config = dict(
    encoder_arch='vit',
    model='masked image model',
    dataset='regions of photos with short descriptions (Visual Genome)',
    train_examples=101725,
    image_size=64,
    crop_scale_min=0.7,
    horizontal_flip=True,
    translate=0.12,
    method='mae',
    mask_ratio=0.6,
    loss='mse',
    encoder_norm='rmsnorm',
    encoder_norm_position='pre',
    encoder_activation='gelu',
    encoder_mlp_ratio=4,
    encoder_head_dim=64,
    encoder_fused_qkv=True,
    encoder_bias='all',
    encoder_qk_norm=False,
    encoder_layer_scale_init=0.01,
    encoder_parallel_block=False,
    encoder_inner_norm=False,
    encoder_drop_path=0.05,
    encoder_patch_size=[8, 8],
    encoder_layers=8,
    encoder_width=256,
    encoder_positions='learned',
    decoder_width=128,
    norm_pix_loss=True,
    decoder_layers=4,
    init='orthogonal',
    residual_init='none',
    optimizer='soap',
    beta2=0.95,
    lr=0.0029,
    beta1=0.9,
    shampoo_beta=0.95,
    eps=1e-08,
    precondition_frequency=50,
    max_precond_dim=1024,
    one_sided=False,
    adamw_lr_other_params=0.0023,
    grad_clip=1.0,
    steps=14400,
    batch_size=256,
    epochs=36.2,
    lr_schedule='linear',
    final_lr_fraction=0,
    warmup_steps=720,
    weight_decay=0.06,
    adamw_weight_decay_other_params=0.05,
)
Rows from block 3 of the encoder, named by matrix and row number. Rows with one number belong to one attention dimension. Each number is 500 + 25 x the weight over the matrix's rms, rounded and kept within 0 to 999. All counts start at 0. Numbers have three digits each.
# q: attention query, key and value (stacked) (encoder.blocks.3.attn.qkv.weight, 768x256, the q third), inputs 128-255
# k: attention query, key and value (stacked) (encoder.blocks.3.attn.qkv.weight, 768x256, the k third), inputs 128-255
q.151:467469475473447492576489530514522456501522517509501492500506550524531504507471486446482462489442519457496503528464481515551514478513527536508491477555539538512487470438544497508535536490529537503545450506481490479499536492514449478479486485529527509518526504507518482495506555556502537474487506513468480549482523476533502548490527491468513493511494508468461481515472506449551483503480
q.152:512475498487470535497529506532498545497509562512482471484485532537506505514509505488429506486495492550478488481480557512544446511537475498498469529515503463520495491508526470501491458507454509482500508491503534528515472497487513483498495513490493494485492506514470561487499481452505530519489501525513461450481523517500473480458530482495508500506463473495483513494507467518472492517441
q.153:524501508495446510533474477506564511502480505508520515486472495480471479490460470494459510524438525492520483540503481502576457482437474499505534482480497504520453516455501482478473518496506523517493487506519532509512514475519530499524499505524511514493478521533502497505492506498490490457484472507513523479491488498503530526530467462497494533511484497532505452500532483515539529507510
q.154:470506495497498512500476444535480477516448518504460509472521507529528481550482481548513496489469496469498466524460483491497492506509481470502494470485493553509491468526503488432506506512502472527474488471483498427513519506541531512523462500440489503498440553481534517472494485479497479518454534470547507479483528492543515524471484509500484490468456458448492506490486458532483528524482
q.155:509537502576524486485489503476527489536462526488490585471501509489496472513538525494531491520524558466476486456458463532585522479449517524507493475504479538448512536508541494526503497498486523487491514511488477557542546558514496544499523507507538519500533452473473503495516491507506499514457479477483497512498528522528505507531519577490481532439472488480520489524528516521536554487464
q.156:489499490499496512507517514467552453475474494438524526484513481513489519531493473516539502520484465452528526462509532545472534524553483497487535484515469460490508468534480479498501472528471478501534466486473537504463437482496528466504451523486498473530543520501498489488512506505480481516469508494512500498508497500471503477538551529497484506507478506432501507514513515514482489492457
q.157:497486458516564465489547476471449443529457507513542483542487473479512496459486527518483521474526463574532452470503496538537520465516521478460523489506493501500516473459499479537542454472448521502499485503488514486462520510491464489538510521494486473482480507490483491483478544504471490521503515505509507458487501537509530529481495535524503566509446490549484514499481482528510549495479
q.158:541513460526494464503531552517573486491433491484565526512470494446493523520472519489459555520443541415525526456511476515496500500509535517446549567494525490495461459522530482507472530495476552511509493519499543535484501557491538467537509543520536480527488492502490443509525502526492556503519477552473509518503495512476501490543500499523516515527517549525498461519522494483542542487516
q.159:489459504497499519493533442481516491453462534536484504486467478533450457509450521460467514503517501465549513469474513507520494524535550550474504510492510509506510514490517500524509493515540503487419521557473520506501514510449464525545447447483469467512502528530463503533464520511558505555498530531533460468524466493500525507528461532509520512506472527517490476531488513537499456502486
q.160:531480497468481502466471465522483510511484514499487474511531510525479473545504463541518467499505516505464473458551499531521487486501537531508475479479482515507542462514508500494510509495472531476499519533503470511527528477489425525467436510475502485486509541533490528493482498446486508471511531533539482512503502493512487507521480470428515467495496512487470515507528512494433509553495
q.161:506491519480515488516543530540540489503514500477519466537508512506467543513524489535495487507490548470490485488477438533534526490472550488529496525490493540451513507535533500483501547490491486499503514506476487526493528543525510534491518495536509515503526502487509493518503498501489484508435489505499476546509475489492514460520509495525483511502512529452507483488517500491528554459488
q.162:497533507502567489469498479453475489509525491516527498483473494524460499518514526501506500472524494490513480565445517495470516482498504531474517461453488462498525519450514506517520513499518519542472515491475528519493546513479485566477504477489493494505461530507518546505456507482509479514463507522531497535503498507501503525483471485484506455487476508472494476482545554477506491502446
q.163:508519471516470472524524524558559482442457503489498506538522506489459522484470505486502490512471519500490508487508510491546475487507472489506497548545543513512501461473524527473440510487473534513513467468455527511524494499491492545539513531508466483477526515510546532508512468501461526458466500468466527519501477491479492503507526496503532564496493498506511471491506469517516532500510
q.164:495515489503468491540461501496576556459507490448507486464508510546521473505511484507506480499506507477522527509515495462496493501529515473521547549504504488484495476490487469505526507483528543479511462462518491505483522477502469513504507504506500573503516540482520499483557527531506481517519426525508484507513519499532502549470531509489508464497537513486477518521535509465516501475484
q.165:470455529501488511514453525474482479468492517490483516531476558551491467521472515512530483500521494504499510516479523502547490468468502466507491475484467508473512469509508474509478476491482519470518507520535472517503480482497478512521479470445544514496501504515494534508509502465531515497481503528548533542493506513508531496502523505508498479477516515501476500531454529480503514507466
q.166:510527494513507491475504529468489486523513496478503485500495495467485513514458512491496513502501543504488512522472465527521524501484521443461518500497487516483502508500513502505513508502497474502517497485516495497450481524537484488466500518518477504478492472493477456516506530518500477538474503499518535531453498521469526495520488503463468519480512504475512513477528484477504480491573
q.167:528471525494499540550486519478521497497465506469497482509473519478528496513499460461509493503460524529502497508480474534474543469509490491514518474475490476537476518485484519498474497486465519497511491526506528461485442546474530483528487468471563441521498476527532510499488526436531523430527518491510483506510421535489505478524484497490504525524480543487521506484477516512487514506503
q.168:509460523519548480510483484533473518506482502482477481463472545469523516483543522509500467485565495500489492463545531529491462470534471504488481489490477503498455511448487518498512511520537451484487479535536456481509449432455470493468478507487499460454510545480508501556506500469500515473562505481485499461481512503485498486440503560481508504476507524510453503458487498485498478517526
q.169:589495506482501539507446475447464475492471483491486539521508491493524521493486499510507505490512535471523517529451471522506538436497545531468504469494528468529470450484559532518536490501519509460431481471494489497513555513456533479448509482456463481448483509459528472512489576527494480505477487520527476531430501501523505520452510471476466562521434568539470471478512544485507515440491
q.170:471481502507477505498516512477543487412536535469499499528494468494549468522504483529528481493490522506510443530467548449500507483469492476500507456490446471523448501491482522508519473499462514526510493497472522493465503504498487497492526510438511487475482532513514498478444502531467514496459521530531494526503496465504500485467504500500514519515530538488530539488535528504479508523506
q.171:437498486574476473505536503522475494511474512483510491500530464502457511468499510475479470494515523520474463473528536498528530528473455531469490517476518459504510495480460461504482550469557517504506563488479491535491480521521498533505494493468534515480483506495501479466522492513474548471503494473552517500484484471472508502517493491480505522527463481489498497475515486485490523497537
q.172:533443484506482465513503504511525505447505504485486516534513532499490511464538521464479478484516516462476483495546496490521483526529491482484468492456531471529507504482514503463496496512536516509529473502454501470483488465504506499514537491515494548518513529462493518555494525528496493448551506516490472468508482542519532470569517512461509493511496503458425508534438515519500545499497
q.173:493484512520518510499552489479459474481487488509505512524535479452527489497483534503512511514491500477509495484493490504487485553515484484495491509502514487531495490485490505461487501499521464514523444487472432499490530527477507492498532478476481488495495504548530466465467528519467517509502541474490550479496522501483524450498473557486544511464507481519500518495498502518476518487540
q.174:511513491505516517484493492548461492556474502544474473502463525531545489511500532446498541526518475512487546519471519534491514488485527530480506508537499520471521470487510486508528501469487496504491526464492498481486463532492509509538472518509527479499487484482470498530522522491529487496519464527460477500508505498527475513447467521484487536506478514503528487502456499536499447462542
q.175:543535460513446519497469514497475498470474492527492503509539519512512492480474514514512497483496503512531474513553494461523562489494491483514516465504495490474513529520471509522460516495462511517526514522472483500492509477490468489437492469550545498482547492462520470491461512497520463502460485473452540488508473503466502503515520498482444498492481466487533479508554481486515495496465
q.176:521488527513512442525500527516483494543486506486520470484518509521490477497492516506512508504555500516473482485482519501492540510475498497478515525531504517484493513451503513519484520524512499500501476486547475528526486508487533499435500521471530468448502490473518467545501475497510480500517452444477558540497500475492476487483513507484485551472510500481548505444490523492522511532529
q.177:440514519465506502518574539542489484508540519521485501495492485538477536475528528469449469492498505540531513540528481450496534449495505531475455476505493503511514506517509529479505493505539505499455530511509491519513512471517478445484517446505460501497485533512491477504466522510521485490523480471510503505522515473500534507469511532468519450488488521509452491489516512506489485527483
q.178:541537510467551500473504452485548539463485555520533518470520455486512469558481493482473570449517493471493444506520535509494453493520474477490504506504509484492547446498472460537486482531465498537521538527517525517497497486528510473552529502541525479536492489498521481449499484482508473485571531450498495496489542539479499531562515534502527507450469507497528520494503476481481485479522
q.179:492539502510520504543482518540503526480495509557520499475466436506466467484507500487469528487506498486505507460499522488517507509486528504525485458490472491518485496523460503487504458503513509467488517513488502517511491482484459517527484506530510512523499506488483556510502485477485494502478496508497497488499496537565548532492480503515496507497501518494467494502482477539508522535475
q.180:524509480524529503517518485482454558464475541517474503534483480471534498525474486498491475473506513496521480500524480501519493496536476498474519452481516489516479516453472505500532503483464494495529487500505521512494535484519457468499455512548538485460482462483514441487461522465491486476513499488505482490463493487508519498473504476461482472526506492505483533491465499507504540486524
q.181:522507482502509507496475475507514490459462496504510531504550519507455480475478476492515468498476482519513472500470490493499509547507525516502492486469553530513495519466510500512498523486512512514536516514509482500495469517484441534477490497542525486517515511505517524519529460463516448494485499491532504524542467479493461496471506467490502483501544452495491516515514502489491520508488
q.182:478455517491522517483498481503504502537488531525459514482512472510503512500504478527489469493468515503516529512491435519505561487503500508512527492510506484497514513487452496530540521506463533541496475429514470516491497499503483506470510513532496522492489467507526484512538472530506490506473522480511498491454493479503496511484502515510505508541493485512525465467484512453492506482504
q.183:511458489484506480503454487554532471503498476477530525445495447488474476507474508519462526534508488481554521481493500494476539550513516523462502524554506459490493512487465522486489495481485517536495530470521511543521490504488505488515504487529474478520471478503508511480507509471522539514515546515502560517510498516510526497511505474546500504454476491491508466528509467531462478507506
q.184:527503476482542490499467504506487486564491524538524526479497483468475508461541509503458558511474517516493507502485480492504470521479519531517484493483506484494523440503491515500533514490544478462529540519505476452498515491492543508520482509558495503540490493509496451450492472487495479521491473539503521503472499488526486533483473531471461455459511506527492451488509518494561474481539
q.185:507495511495501482512489513480458450471458543512506469516518516475452472493499527524524512504526464533497517509468515532497483541503509490509561486514458485452503513482466469460486526461523525470504532490509464545505480523470497511523509516468482508496510548493515523521510489452486506532464493475516502492541542515511509462469488512493507551526498569518510540483506510485499458513497
q.186:515450525473526475491477507459426472561505514492534483476485516498496453557489502485535514477524492456450508523488449498463532473530564477476506516488532552494495464474520524466504502489507497464492468502495505520510468532456519468495486539486494529440533488465573549541534521455460464481543480512462482518470495535536534460454514489528472506548472504522464461478503447422452546461486
q.187:470552521470556489477504469485448491506482543542491520508489459485495516508524522511484510498490469534491538497513485474466481510471491470507493472526506529482518490503502472463475510495511482494515544532466451485506456523507502482520469552503521467532476506526486501480461475491546525519486518488506545505505492464504474520548459500468492507550467468525484494461476498462461509516479
q.188:453486495509515506504554524464523496476486483444508470487503502485511527461443533522505537472495524498483505510501485490479532456470459491456505496518493502526520498563478498487499496474508484523529497476469492523494525550483501502517553492491496475458534456497514479544456503504494486505497464467478530490502464503504535511536516507522506541520506445515507534447494472512478479467522
q.189:569520472513482481535461508489493520517492443479514485492521513500534480505488501519491546510441525454512505479508419548512496498524520492540535529445499508501487507511435477501517513480524468477497452519510578564519460478467497481503503527506524505543532485515489484517507503497458547468568483494429537487537522550459498506541532501476495492540485528460502557485510505512495463473502
q.190:480495466489466476512525445480516513471518527551476517478539480551489468548531487478469472523543541463484479526505479483478461450500517530450496510499462503514493497528520534510491517482559554429498550491431506472495540451460519580496459465501507484505518544499489504498487520487515564466496525513466523508559502515480488491451488506449484485546520551478451459471484513474470523524519
q.191:529523516497493512481481505513531541504509515490498478455494531547454495471506482470459518519459489461524490478508458504497508481473510495488495527480518518548481489518504487466532518535515545539493534471509496491539498485518465521489522480540489512506516517453464515500561474469494546504486499520508502515481501506524511465476513484527490526482478476495505477529523559498492478459473
q.192:446501476497494488460525510498484557520502511459519467473456499508517497456523501478487500496544507515520495523521471556481534477506523477445481533505492552493535513498520478488495568501551490515503511509454514495530509477519476497485485511515520522493493500473474508467506493470528492512492543510536519470497500516496495490526512492508466521475469468489511509466520499499545461488487
q.193:481505485508507517532498438474518515519486468519516515509510531514465510540484509492509481467497541531531446491483506517497527521523471471559516507486460488492517497471499510522547477456478519500494546451537489504518489542516502517526499458474514474506452500528487512520522461512503510511468515457487529483516499496490528534481545506496518483543526504514508513516504516511473482489469
q.194:480511563489481479478488456496491507512514459483486492502476515521501542494504471504467517490529509465522474506505538472481529489530461493486518544464466497550487532527522485500521475513521518512461466473559479524524480506522496512535546504504481489471519479518510501460486527509543517529506513518472452470521475505508499488461474494473506537494514472510501460532490527510514511500525
q.195:475527510517536507473509459483498532522492496532539478480483509492516486543490490509525469530456543491517488528488516520497533472483508533506469502483489526464525527450481494467525510476458517493512485521515532515502468520475465516522500464489493498533458511513516484488493519540451498530484487453455508484507482505523485506472487507464496495514543499564498509502482499495528506507505
q.196:538539511523497510492518519509477469494510494475523507501520514430486518471453557464505505486504466457487533501538455546479510514467484515510484497470465500458491521508528518497502498515510456480512481435524460445483497487499473485488484502502463505522479471534496500464474532513482478499453441483510525505497566486502498523529526531532516513483464516512496519479512482500480461477449
q.197:495509488487455506533512489483502492524463523509499504490517502507507503490498488493442508491494480472432524511500532495503477483540537511513486448507451494463511497512491515494463508523509486509551508537518504479470448518502514518538473504562513530489520514535486502524498495439502493504521500540555534469551482514499516503453500492539456494489506501511470505517483504480489467503499
q.198:479491471501485513498475446476514508483509465472488499496498503489519486526552497527516511467513503478498494522492513480490541496542485485488519535529531479508479508481537500494516492476487499499514483504517482517518480515469512501479486521519487479472475498495447449461496496503508478476506485493510532557505494493491496495524476556467516505469451504507546514522489451505492483504522
q.199:534529482490534483490494481442504517521478446476474489520505492506498475502497462499487486545523470490502514476528527504473502515499476491533510470523473460511465519486530474483527525545493515503501473494566495502519473490522483460480533552502518527492489519503479524498469549511467505493515521435551508483497486476519542491557490458487486534520477484520455536504499482500513492526492
q.200:478521531492522516441520487500492511454494456458458504495525517553534484514480513521502471517514509538466474468500506473471472518498480524515521529449533505482506516425470490476481467480502509462508502490509460498514442486479527504544486480503495452503486514487479497454519460522474513496470523493510482465510488508482492492478507534517519516497541501520494509456471501504468495505493
k.151:519450505478474493504486527541535447502499512468508518487463515527484506490515472517551428438495470490520502507500459485534547474484508549484450520467495520542529471497529513518506486502519498501528490484509469493491525512545475525476488454506516484507542562492529535557527504498508464476467486491468448513498544520486476437511502583455490452526491517517487513522530543458521513536510
k.152:500508510475499536481569491502503528501529527444547447501483477557496488525532472465485496495516471547478501468497527511504482537534447456520473487503517505463526509520481472502499482538499453493490511475528504486477540497516449491543480491510464506481485500482500546478531452486517489528522527533507489462520495484531512498438507504548470471511519484515469486512497541514451488547467
k.153:465520500510508483503476502493568505499508527492505472481499505450480511479511488474488496475464491543485494545501461482551470539474441502494547512495478503541497518492505482450463522487527487516487507500520539495523534491530502506533544465527526535512475521534467540539495498500521505471487501491508515514511508480542505489507500534505529475463505505493535455495516542512520494478499
k.154:488488543456514490512448400529544441520502510559473502467475501518499479551463503477490572482507452468521496518485468499505502511483490503536454454471487522533508472572501521428468472523504496527456528469475480499493533492466477522489433542500455503541445581553519533526456485525517482521472537521562511490458492483510529488492498454504488494494501463503507492493437500508459527566486
k.155:487561535507541478549498492431502463553475504464531468475548522553468502506444476496546474506492583463473525486481472505573558486446544513522495466484520528450516539496544477527476542488492526479505536487515488525525518563507472519479525540560517486524536465481474524532494474519493498506483457457508494458499478483519497503525524492495481518518483470497512508508509524485497542494451
k.156:489517453475457494523516463480557475449482479496521530465541479484465473557486484512488526528466502447525497451513542486462494554559502516498516520512480441487497457529459480528466464497489494456531484506497535476488427490512508491513434518488499472556550544502506486486516516524512545524490466526499509513495452515470516469517491467517502501508488458489514531531482519535483504498445
k.157:512497489511532518512528448485471458509477487513470468483493485453592491493473498504483494495516495495501480452468490529460492470549526468509533485521488475507494478423505483510474485530448482559468517482486513510446505560492490471522519564527489513474495491475475504506502498552554479493481511498488505502410551499485502499511515534476529544558489491505521497459499478481464492465468
k.158:527518479484506502549528558527597478503452444478511498521483515458482499488467514503455513542468557428520507466508502488519523568465499495487568561501531483501496533507545466490427530490465529482495445476537561485453473510458517466554533487541509505516494431486482471527520538487479482479487464535478494513507448496505488490607446492553527553529481508520495431515511522502526509512520
k.159:477455513519491518522539502518557456466503481528492505499493511589476478478520530510503478516498470484514499541519512542528493502518512485511525498509499485512494474507549531536499473490527492477453496482493501477516475509493492550549482454470503495456472504519492529515501544489526522529471496557492435536521527525474502521527437508510510484491509467458487449489519504519477503494483
k.160:493474494501496468532497470534494473436467523516469486547513551532497513502525456522517459513527497492492494479495515485487496499508511494501523476518511527457486475481467521480522503506475529505499491515462528502501515461488504523468478460501525469483519487505519510510534516500550495469529487504512488491520461469548491498492454504430520446457452543480467529538479508523489515489449
k.161:522537503498487454524513512485563507480493505509537521502487480513482507495491532462520526564507562446478502512481452512537512505517554512539483565493476540450515549515486467494518515490498473432532487505511452505490517542505526516467511543512548509521505500510480470497523512518482480518462462501477502530510481484514530524549472473524493477505471509466462494501533496510547551479529
k.162:490520488534494501433514449487511460521539486479499528488470465537514493534552477514511483488490538496527469527523486508491482471492512532486537441522488502507477492485529502513528508510515564502452499512499530459483541522488525511501496464499465482479479518503550516489490506500521482526482518485541505516499480499491462516467519471529487448528468512482442511485470500491512535487486
k.163:524527512503493479542470503469475479469514474473533515498523513510503507472482528518443490478475528473502529489484467541487456507510468506532488543499522502554534467484530519457456466469533549491509460538478496548450523510492469541512504508529469507538492512530475528505488499492499539485486510491505514501480492518465505509499551482543531500479438486543522514502502502469488537502493
k.164:533539486490481528505505488496501540477535518453524498499502513512486467513488473519515476508513461485516501531512477494529488508531569515496499518460485513474480449501481482507511546500517483437503514508518528482497505480541523512558519513518510520509515519511515497469535500488464531502473496494514461513536492490522485468441524502492506494518488529504482504517469506533491512502467
k.165:468485525489485503518491505547471461463516511476499507485514534492485487540469496502541482498525475478463498524487502510534503482496481475526531503509491483533466496513513479506452463528477482531505449551521507516495459499528472519490499493430534486481512504524507522560505516493534522526493529540546458529505498461485490501493520495504532473521527529482533482541486503473459521489495
k.166:513495449516534497486497530492490487520498556504494460488533458475514547478499523449511540516534490490494491506496467479484490498447477501492492501489510489486498461523510491517490482537460456490493503511550495464502494492548514495499543505508515539506527469499482451483493463554480475524498485499489488486467505513508493530484516519488494514462495502529534464539516509508547479458503
k.167:551479500488462493514505509492528513437474504527491520524460527460537515505496495477497504481493512496478497524483544527462513455501525528499520502526491520546455479476528537475525487504467517472534469529526585519472509544445542494537462500488503472552495532495453475521481488441515481493513514489513466512471485502490457498494521484538530515523485563505515471487468525517489558516500
k.168:463490516525522504527480471513467503523472504498498431461481522504539499532510483539484451454511520474480486472526546464485442504484498472519470459479494562547474504474491494494514482531535493429499447540543487451481494461422475466536482517480492490490508511514502491521460559478506499476570524519514478515470488529487503507389459512472486476529521492567502539417551429452472462486514
k.169:545488524513537490505473515474488490516489488496468544480522463480556484531523459513495488490514508454461473535448507502491544432527499501442532495451536493564460478419502492495546517504509506500444481500476490496478577522471472545513527508499499529430499490465542482546507561534505476457510446506530495521461514506523479495444450470474486524492463547505487476477527542485480515478521
k.170:519480500483475502525493527446515496417534506503494492458459464512532498473479481517540439505500520536515453488495529499503541422492486436474482507518486501541495507500490519525506479525503479520522447519479520483473466492468468511490514542447513505464457527503524485474459522468483504480481542533561516485495520484487527511507508495423512513554544508526489565489477512507507509507481
k.171:457485494538475511494538455514522514492481489487499482507533477481489539491524523500476448515498513514478487453491536513510536536497438523460462514487499484524472504526477510531507536493540488561506493491488486541508445537518474495482538476493499488512502513502532532512508480504545519441471515492509475488474517458508508485519476534525557483524493490491498513516535454507450530489512
k.172:512441480490468462525484495559528523472478512501503523469536525485471473511493534449477452455459484502535525534530460486506473528516509526501501460483531493524481500512524495491509474512471546508559483530497490489477454483513496493523515494505501534550518526470523505534505493522491500468503497500476461481515504555542539466505535479460531506525507509495440504499493488435502544466471
k.173:500492519506531519557528440520501474513460528548506499494532474478514528460452495490460509492510490459519478468537498479514502532525470529499473526512513480525477508502444538442515517519484483513484510476488506478505474516472485481497478538477478460544514538520552427469469529513494498504491532479518483474525503517481528491518598498492556526520480470511523463434484493481492504439513
k.174:493466504518517480489491468486471461564467493493483478507490514498563515540505547491584520509493491496473507509481471510468498491490541510511513507471517564523526514488485495469525534500468504467452534516528520510525436520509484488512471510471516497525432513481471550537530532498518504495528475559507455532475503491495466513462503483547480528536488510499526506533477486478487478481483
k.175:486548473519488466513469497501480509445483516490466523498536516516545502510511521518540445488490538511512518521522503485550524459513477476533503500481475469476508504514501522481501523502486503528478521491531478529467558484505510481425477469526498495519518484507510499470490494486490484524513481491474522472502540475461496478528525525500481478544508502506530508532455527523545488519555
k.176:491510548473538471533517450483480505585496494541471530491493542507525484482478502535562460524513509530450452505476486532532506526526542520517481536525496555472457510478506558532540513508495470473533479531567493492499494497477466480493479495491521494468534501501476496565494481507478499492483524521498514522496475524510470492463534464557471474461517515518535523459493456488534537535500
k.177:427447531533475524529521525529488494491533516512488500506469494545502534536540507499495497484516493530481490541526493476536522459480452511505451493510510486532495528494556534504513488517514462502508561509534510487477496473490462440460499465512473521471440523510489503502463515523499495447491486534495476489494494499492518505511474518456513455472538495488462507500527468514513499541511
k.178:487524499462482534513513454493515493514497488520506494521473488492463496512474511511460530468451491489545526506540496504519462565526487485544518536519504514509481533500464489558480459491471454498518522507533583480462471539488541496553518545533522490547500458514536513448491459540504496510518524470521518465507545499500508552531444536507521512481444491491502555481522471528481510492505
k.179:494526499515481529527485486536500501481541534485518502500477481505510497532496459505473526504507474458523504484501528507514520553504517499480519525524506483460481516514451496465509474513530518526458529487501495529553518498488483510499514505523499503522463489458515539480539537469477523525517466470479485471453560533550543505512505514502528513503487550490485514511460508493496506508472
k.180:515467478519507492512459486506487507477463533467488523497531493475552477550509483496521516495491489506515477499511473515487513488443475509553499471457497503500469492498528509498478493502462483524515522472505490486480527493504517498507557511533502495490473489471520466476519506522501478471515496507537526497413481468480483512496467528440499473519497531513483510489464502494475524489476
k.181:484481517474490506483500450487502462455479562520497539504468531519505498462483520514472451513462482501537500500531498515526477540463480519531455504525513524488477548436530472480508530466515523507509487502460468498494502505504478525459547508529512500488500515501496535494509468503535498499491489486548510491558539531515486499566495494473507463516496481516533542503503517509524499522498
k.182:496516475491537532446515476539466491556496530521531478496509470459465543479538521522487477497500502524521458498487482484522526534525469517501521487524532510509490532483497483526518527525499524507493476521540479436519464539468467500509535490525524513470488490460512477468513476540487474523482503480488531499472445493502540495550473506527479507484455463525481486532495543509526539447494
k.183:497487523485480436465495473527499478521483437499522528472501496509493450499520500497498521532498490479517511476516491529471542567511530468529498482532501481509520525489426518502483502474493493522497498504515531480511495474474544463528479504518523490518462484517512516479513488483518490486479537521507495501518479511528509497519535474569485449477491493483476494539536449505471495502454
k.184:470519496503539475463512495501482534489490512573520514511508499469478490559497492503502572497509499463492518490463479480497477539481496543504503525519498518486523524494533512513567523497528514537463482551480481465496519503489500520543501523566506516484507438509504504500498489510480503494469513489438483478496518481479471482537465539507476485511527523474474448468532499514515490460532
k.185:528523457534517502485467479486473460531523493457514458485513492479505513493480495553529526526480504496477507493468514491465462533479492488493518508548494507466507514480470487496471526468534495503472488495503501521519466511439482531510494538463456547490535523517451519496537468480483504509506486517509509487519521519517502481470501490538521493527500556543505510478540481496481522510470
k.186:497480532487491461483458495483428470497496495511509494496474517492483508475519552463466526547568494475442515493500494496500483473525560497520493492525534543539505492453534520503517486538500475477532438454471502505483479507453554474481512523452445474440532514467469555547504545443467513473494489482487490487463470540564513478433499531543458545537464509501419487493465508534431527453500
k.187:478502502530509504458536488509472483545480532551497518542488494509493502461489481516512509525484461519476481457530525528501488529482421488520483491543496523521501509480494492457479484510525485521463486459518440480489471530492484558453481526494523496509471496537479499481479482504477497477476512505479514521487534492485500516528503501502496549531459441510491464475496492521460495518545
k.188:470524495503466503483527538423496472463467528498515484478484489452466503445479480509487483494516561513490511475463471497496526474460459516492520504530523482530524548495501495499472482467466510528542547519503438514458503512485533505523547470453509517454511476488526500525454528493509486474526448483467537454483528500461521480530503470517510538511511485499511505455516470543486460457577
k.189:501477462483464463510490485514515501527471434494520548499537540502496467471523467495531493501470455431505512492488518547493497492502537495547530497458500478493505492484529464507501456487521472439507504536511531508486444499486547522551520516492508495526558493472507459510515512507476497507480476464470527516514471562516528480515506517526532521522473579500555536489534525470475433435491
k.190:496541459507471501534525504506534506505497495512465439472540510537506500502515472518573465545511490493494521539515440461480439469538512549435466524464455517516500518519502548487503467491550490480497467496433518432505509497440514541523529483517503517466438526464550537507513532502494490492482522531436455513557480548514475531450507532476459478547506550467469466490502456486475506495484
k.191:515546472532460502497511505508557527512536451504491454500479498510511482504501479476485523516457508478482521465531464477534479518524514541524508552479533502495507519532496503506551514505510499529472429499498495507521543483477468538531478443548489547492467484479477513469496490487462474490475485553469515470493472551550498453496532485529446494448484495509491467530506520536521476466503
k.192:447488502498510469515495521480441507507505463524486506530494528479509532480529511486512469550480478515491510501519494508509509474478528518539490456454504482485505507512469505475441473517475514483508493459449527456506507483532512511505488509539526508530537495507512510528495518497477518534495481497470501519493470516535519491471443533464522489543488486448545496561488538542510503482532
k.193:534534483461490474540495481474489473510474489493464496526500492532500538478533536517525490480498516487503537469505474488537499498486479483487502472477519516527505463474506514496562483450499499474468525493557504532518479518493497516481523500488474525508522510514491489467510494501530465505457551494452506497473491472529479540457525515535538471497476534504482536485509495533537512529489
k.194:493496520509463470544492522485468482531469416467511524484510480486513508500492471513472509504479503484485482490512486515484492493505512519534505448511476499478486513505473482490528509478456514501502493477462540446479492499480466537524491507495517563526546511503489501499473500508465527502507526477502494494524545480496481500486520480481460489540516530484498464504531467458504465479513
k.195:482490522508491510495524504471488499507469491452506472493476497483475538525474551491501477491525549520528446536500550489517553493467508535499502508480517498462504498492469488522470515482546499497499513506517516499485552497486465496516511502523494547479524510503494478484557496461509496531524499507487486521526508496528522532513513487478468516529463478422512447541550526497457514471486
k.196:475495459485505476496530473486533501465465500495483481545523478564506491473514510507517488485489514482499528521525504496508525493538480515485504502529522512515551541518464452483459465499464480485518490479451470535495510512485479497495494509519509472502527489500538554534460476475477509482479508524522478522522505527489524535494503490521444490483530514535469490500476471494521490520473
k.197:498508496508531513463500512509505536493490537478490507546475492474545497497504472511493500524497518464484512491471454495496507514479568493506529522490482479469502468506493471472532506468500483502518487487472474489492485472518500487509553509507460490525500472468508519525470489504532497432512468488493471484460525505505466496519477496507518513492555469488476472489478505516540504497473
k.198:517521510527524472461522477520476524529502469518500481486493505483534512517514496476481517520506463457529503500517522530501523529468476509504499480524485487501535479518502511519478513515527494482501521496515523531559502518497528502525512427510502506522479493533516547506489502491496540503486506498461466502523562508489494507529461457476506494494487491512511470490478488496487477517521
k.199:488518487510494499508472500518502517517467512515467545527451486526532526480499520496451515509497514508451476486445495509531545454514558496496541479498515515462491511518477487512501475498520496503484465507512511489476505490516476465495503487472486478511478485472509504483499500514550492490486475505555522488506519510478495485499467521484483524488525495490469463511546494515540467504509
k.200:490493514513479478495538492471529491502478513473545502489501517456547509478475487490525509539474496475489494475535471496488504459519499468518455505497472534491505513537496484513526480503463495491505523527517541520483495507510487502491485507498518529477510505508535473495474510464532492536497496539523521504486480489512495486517581474507479508521499467479529530542523492492517528464483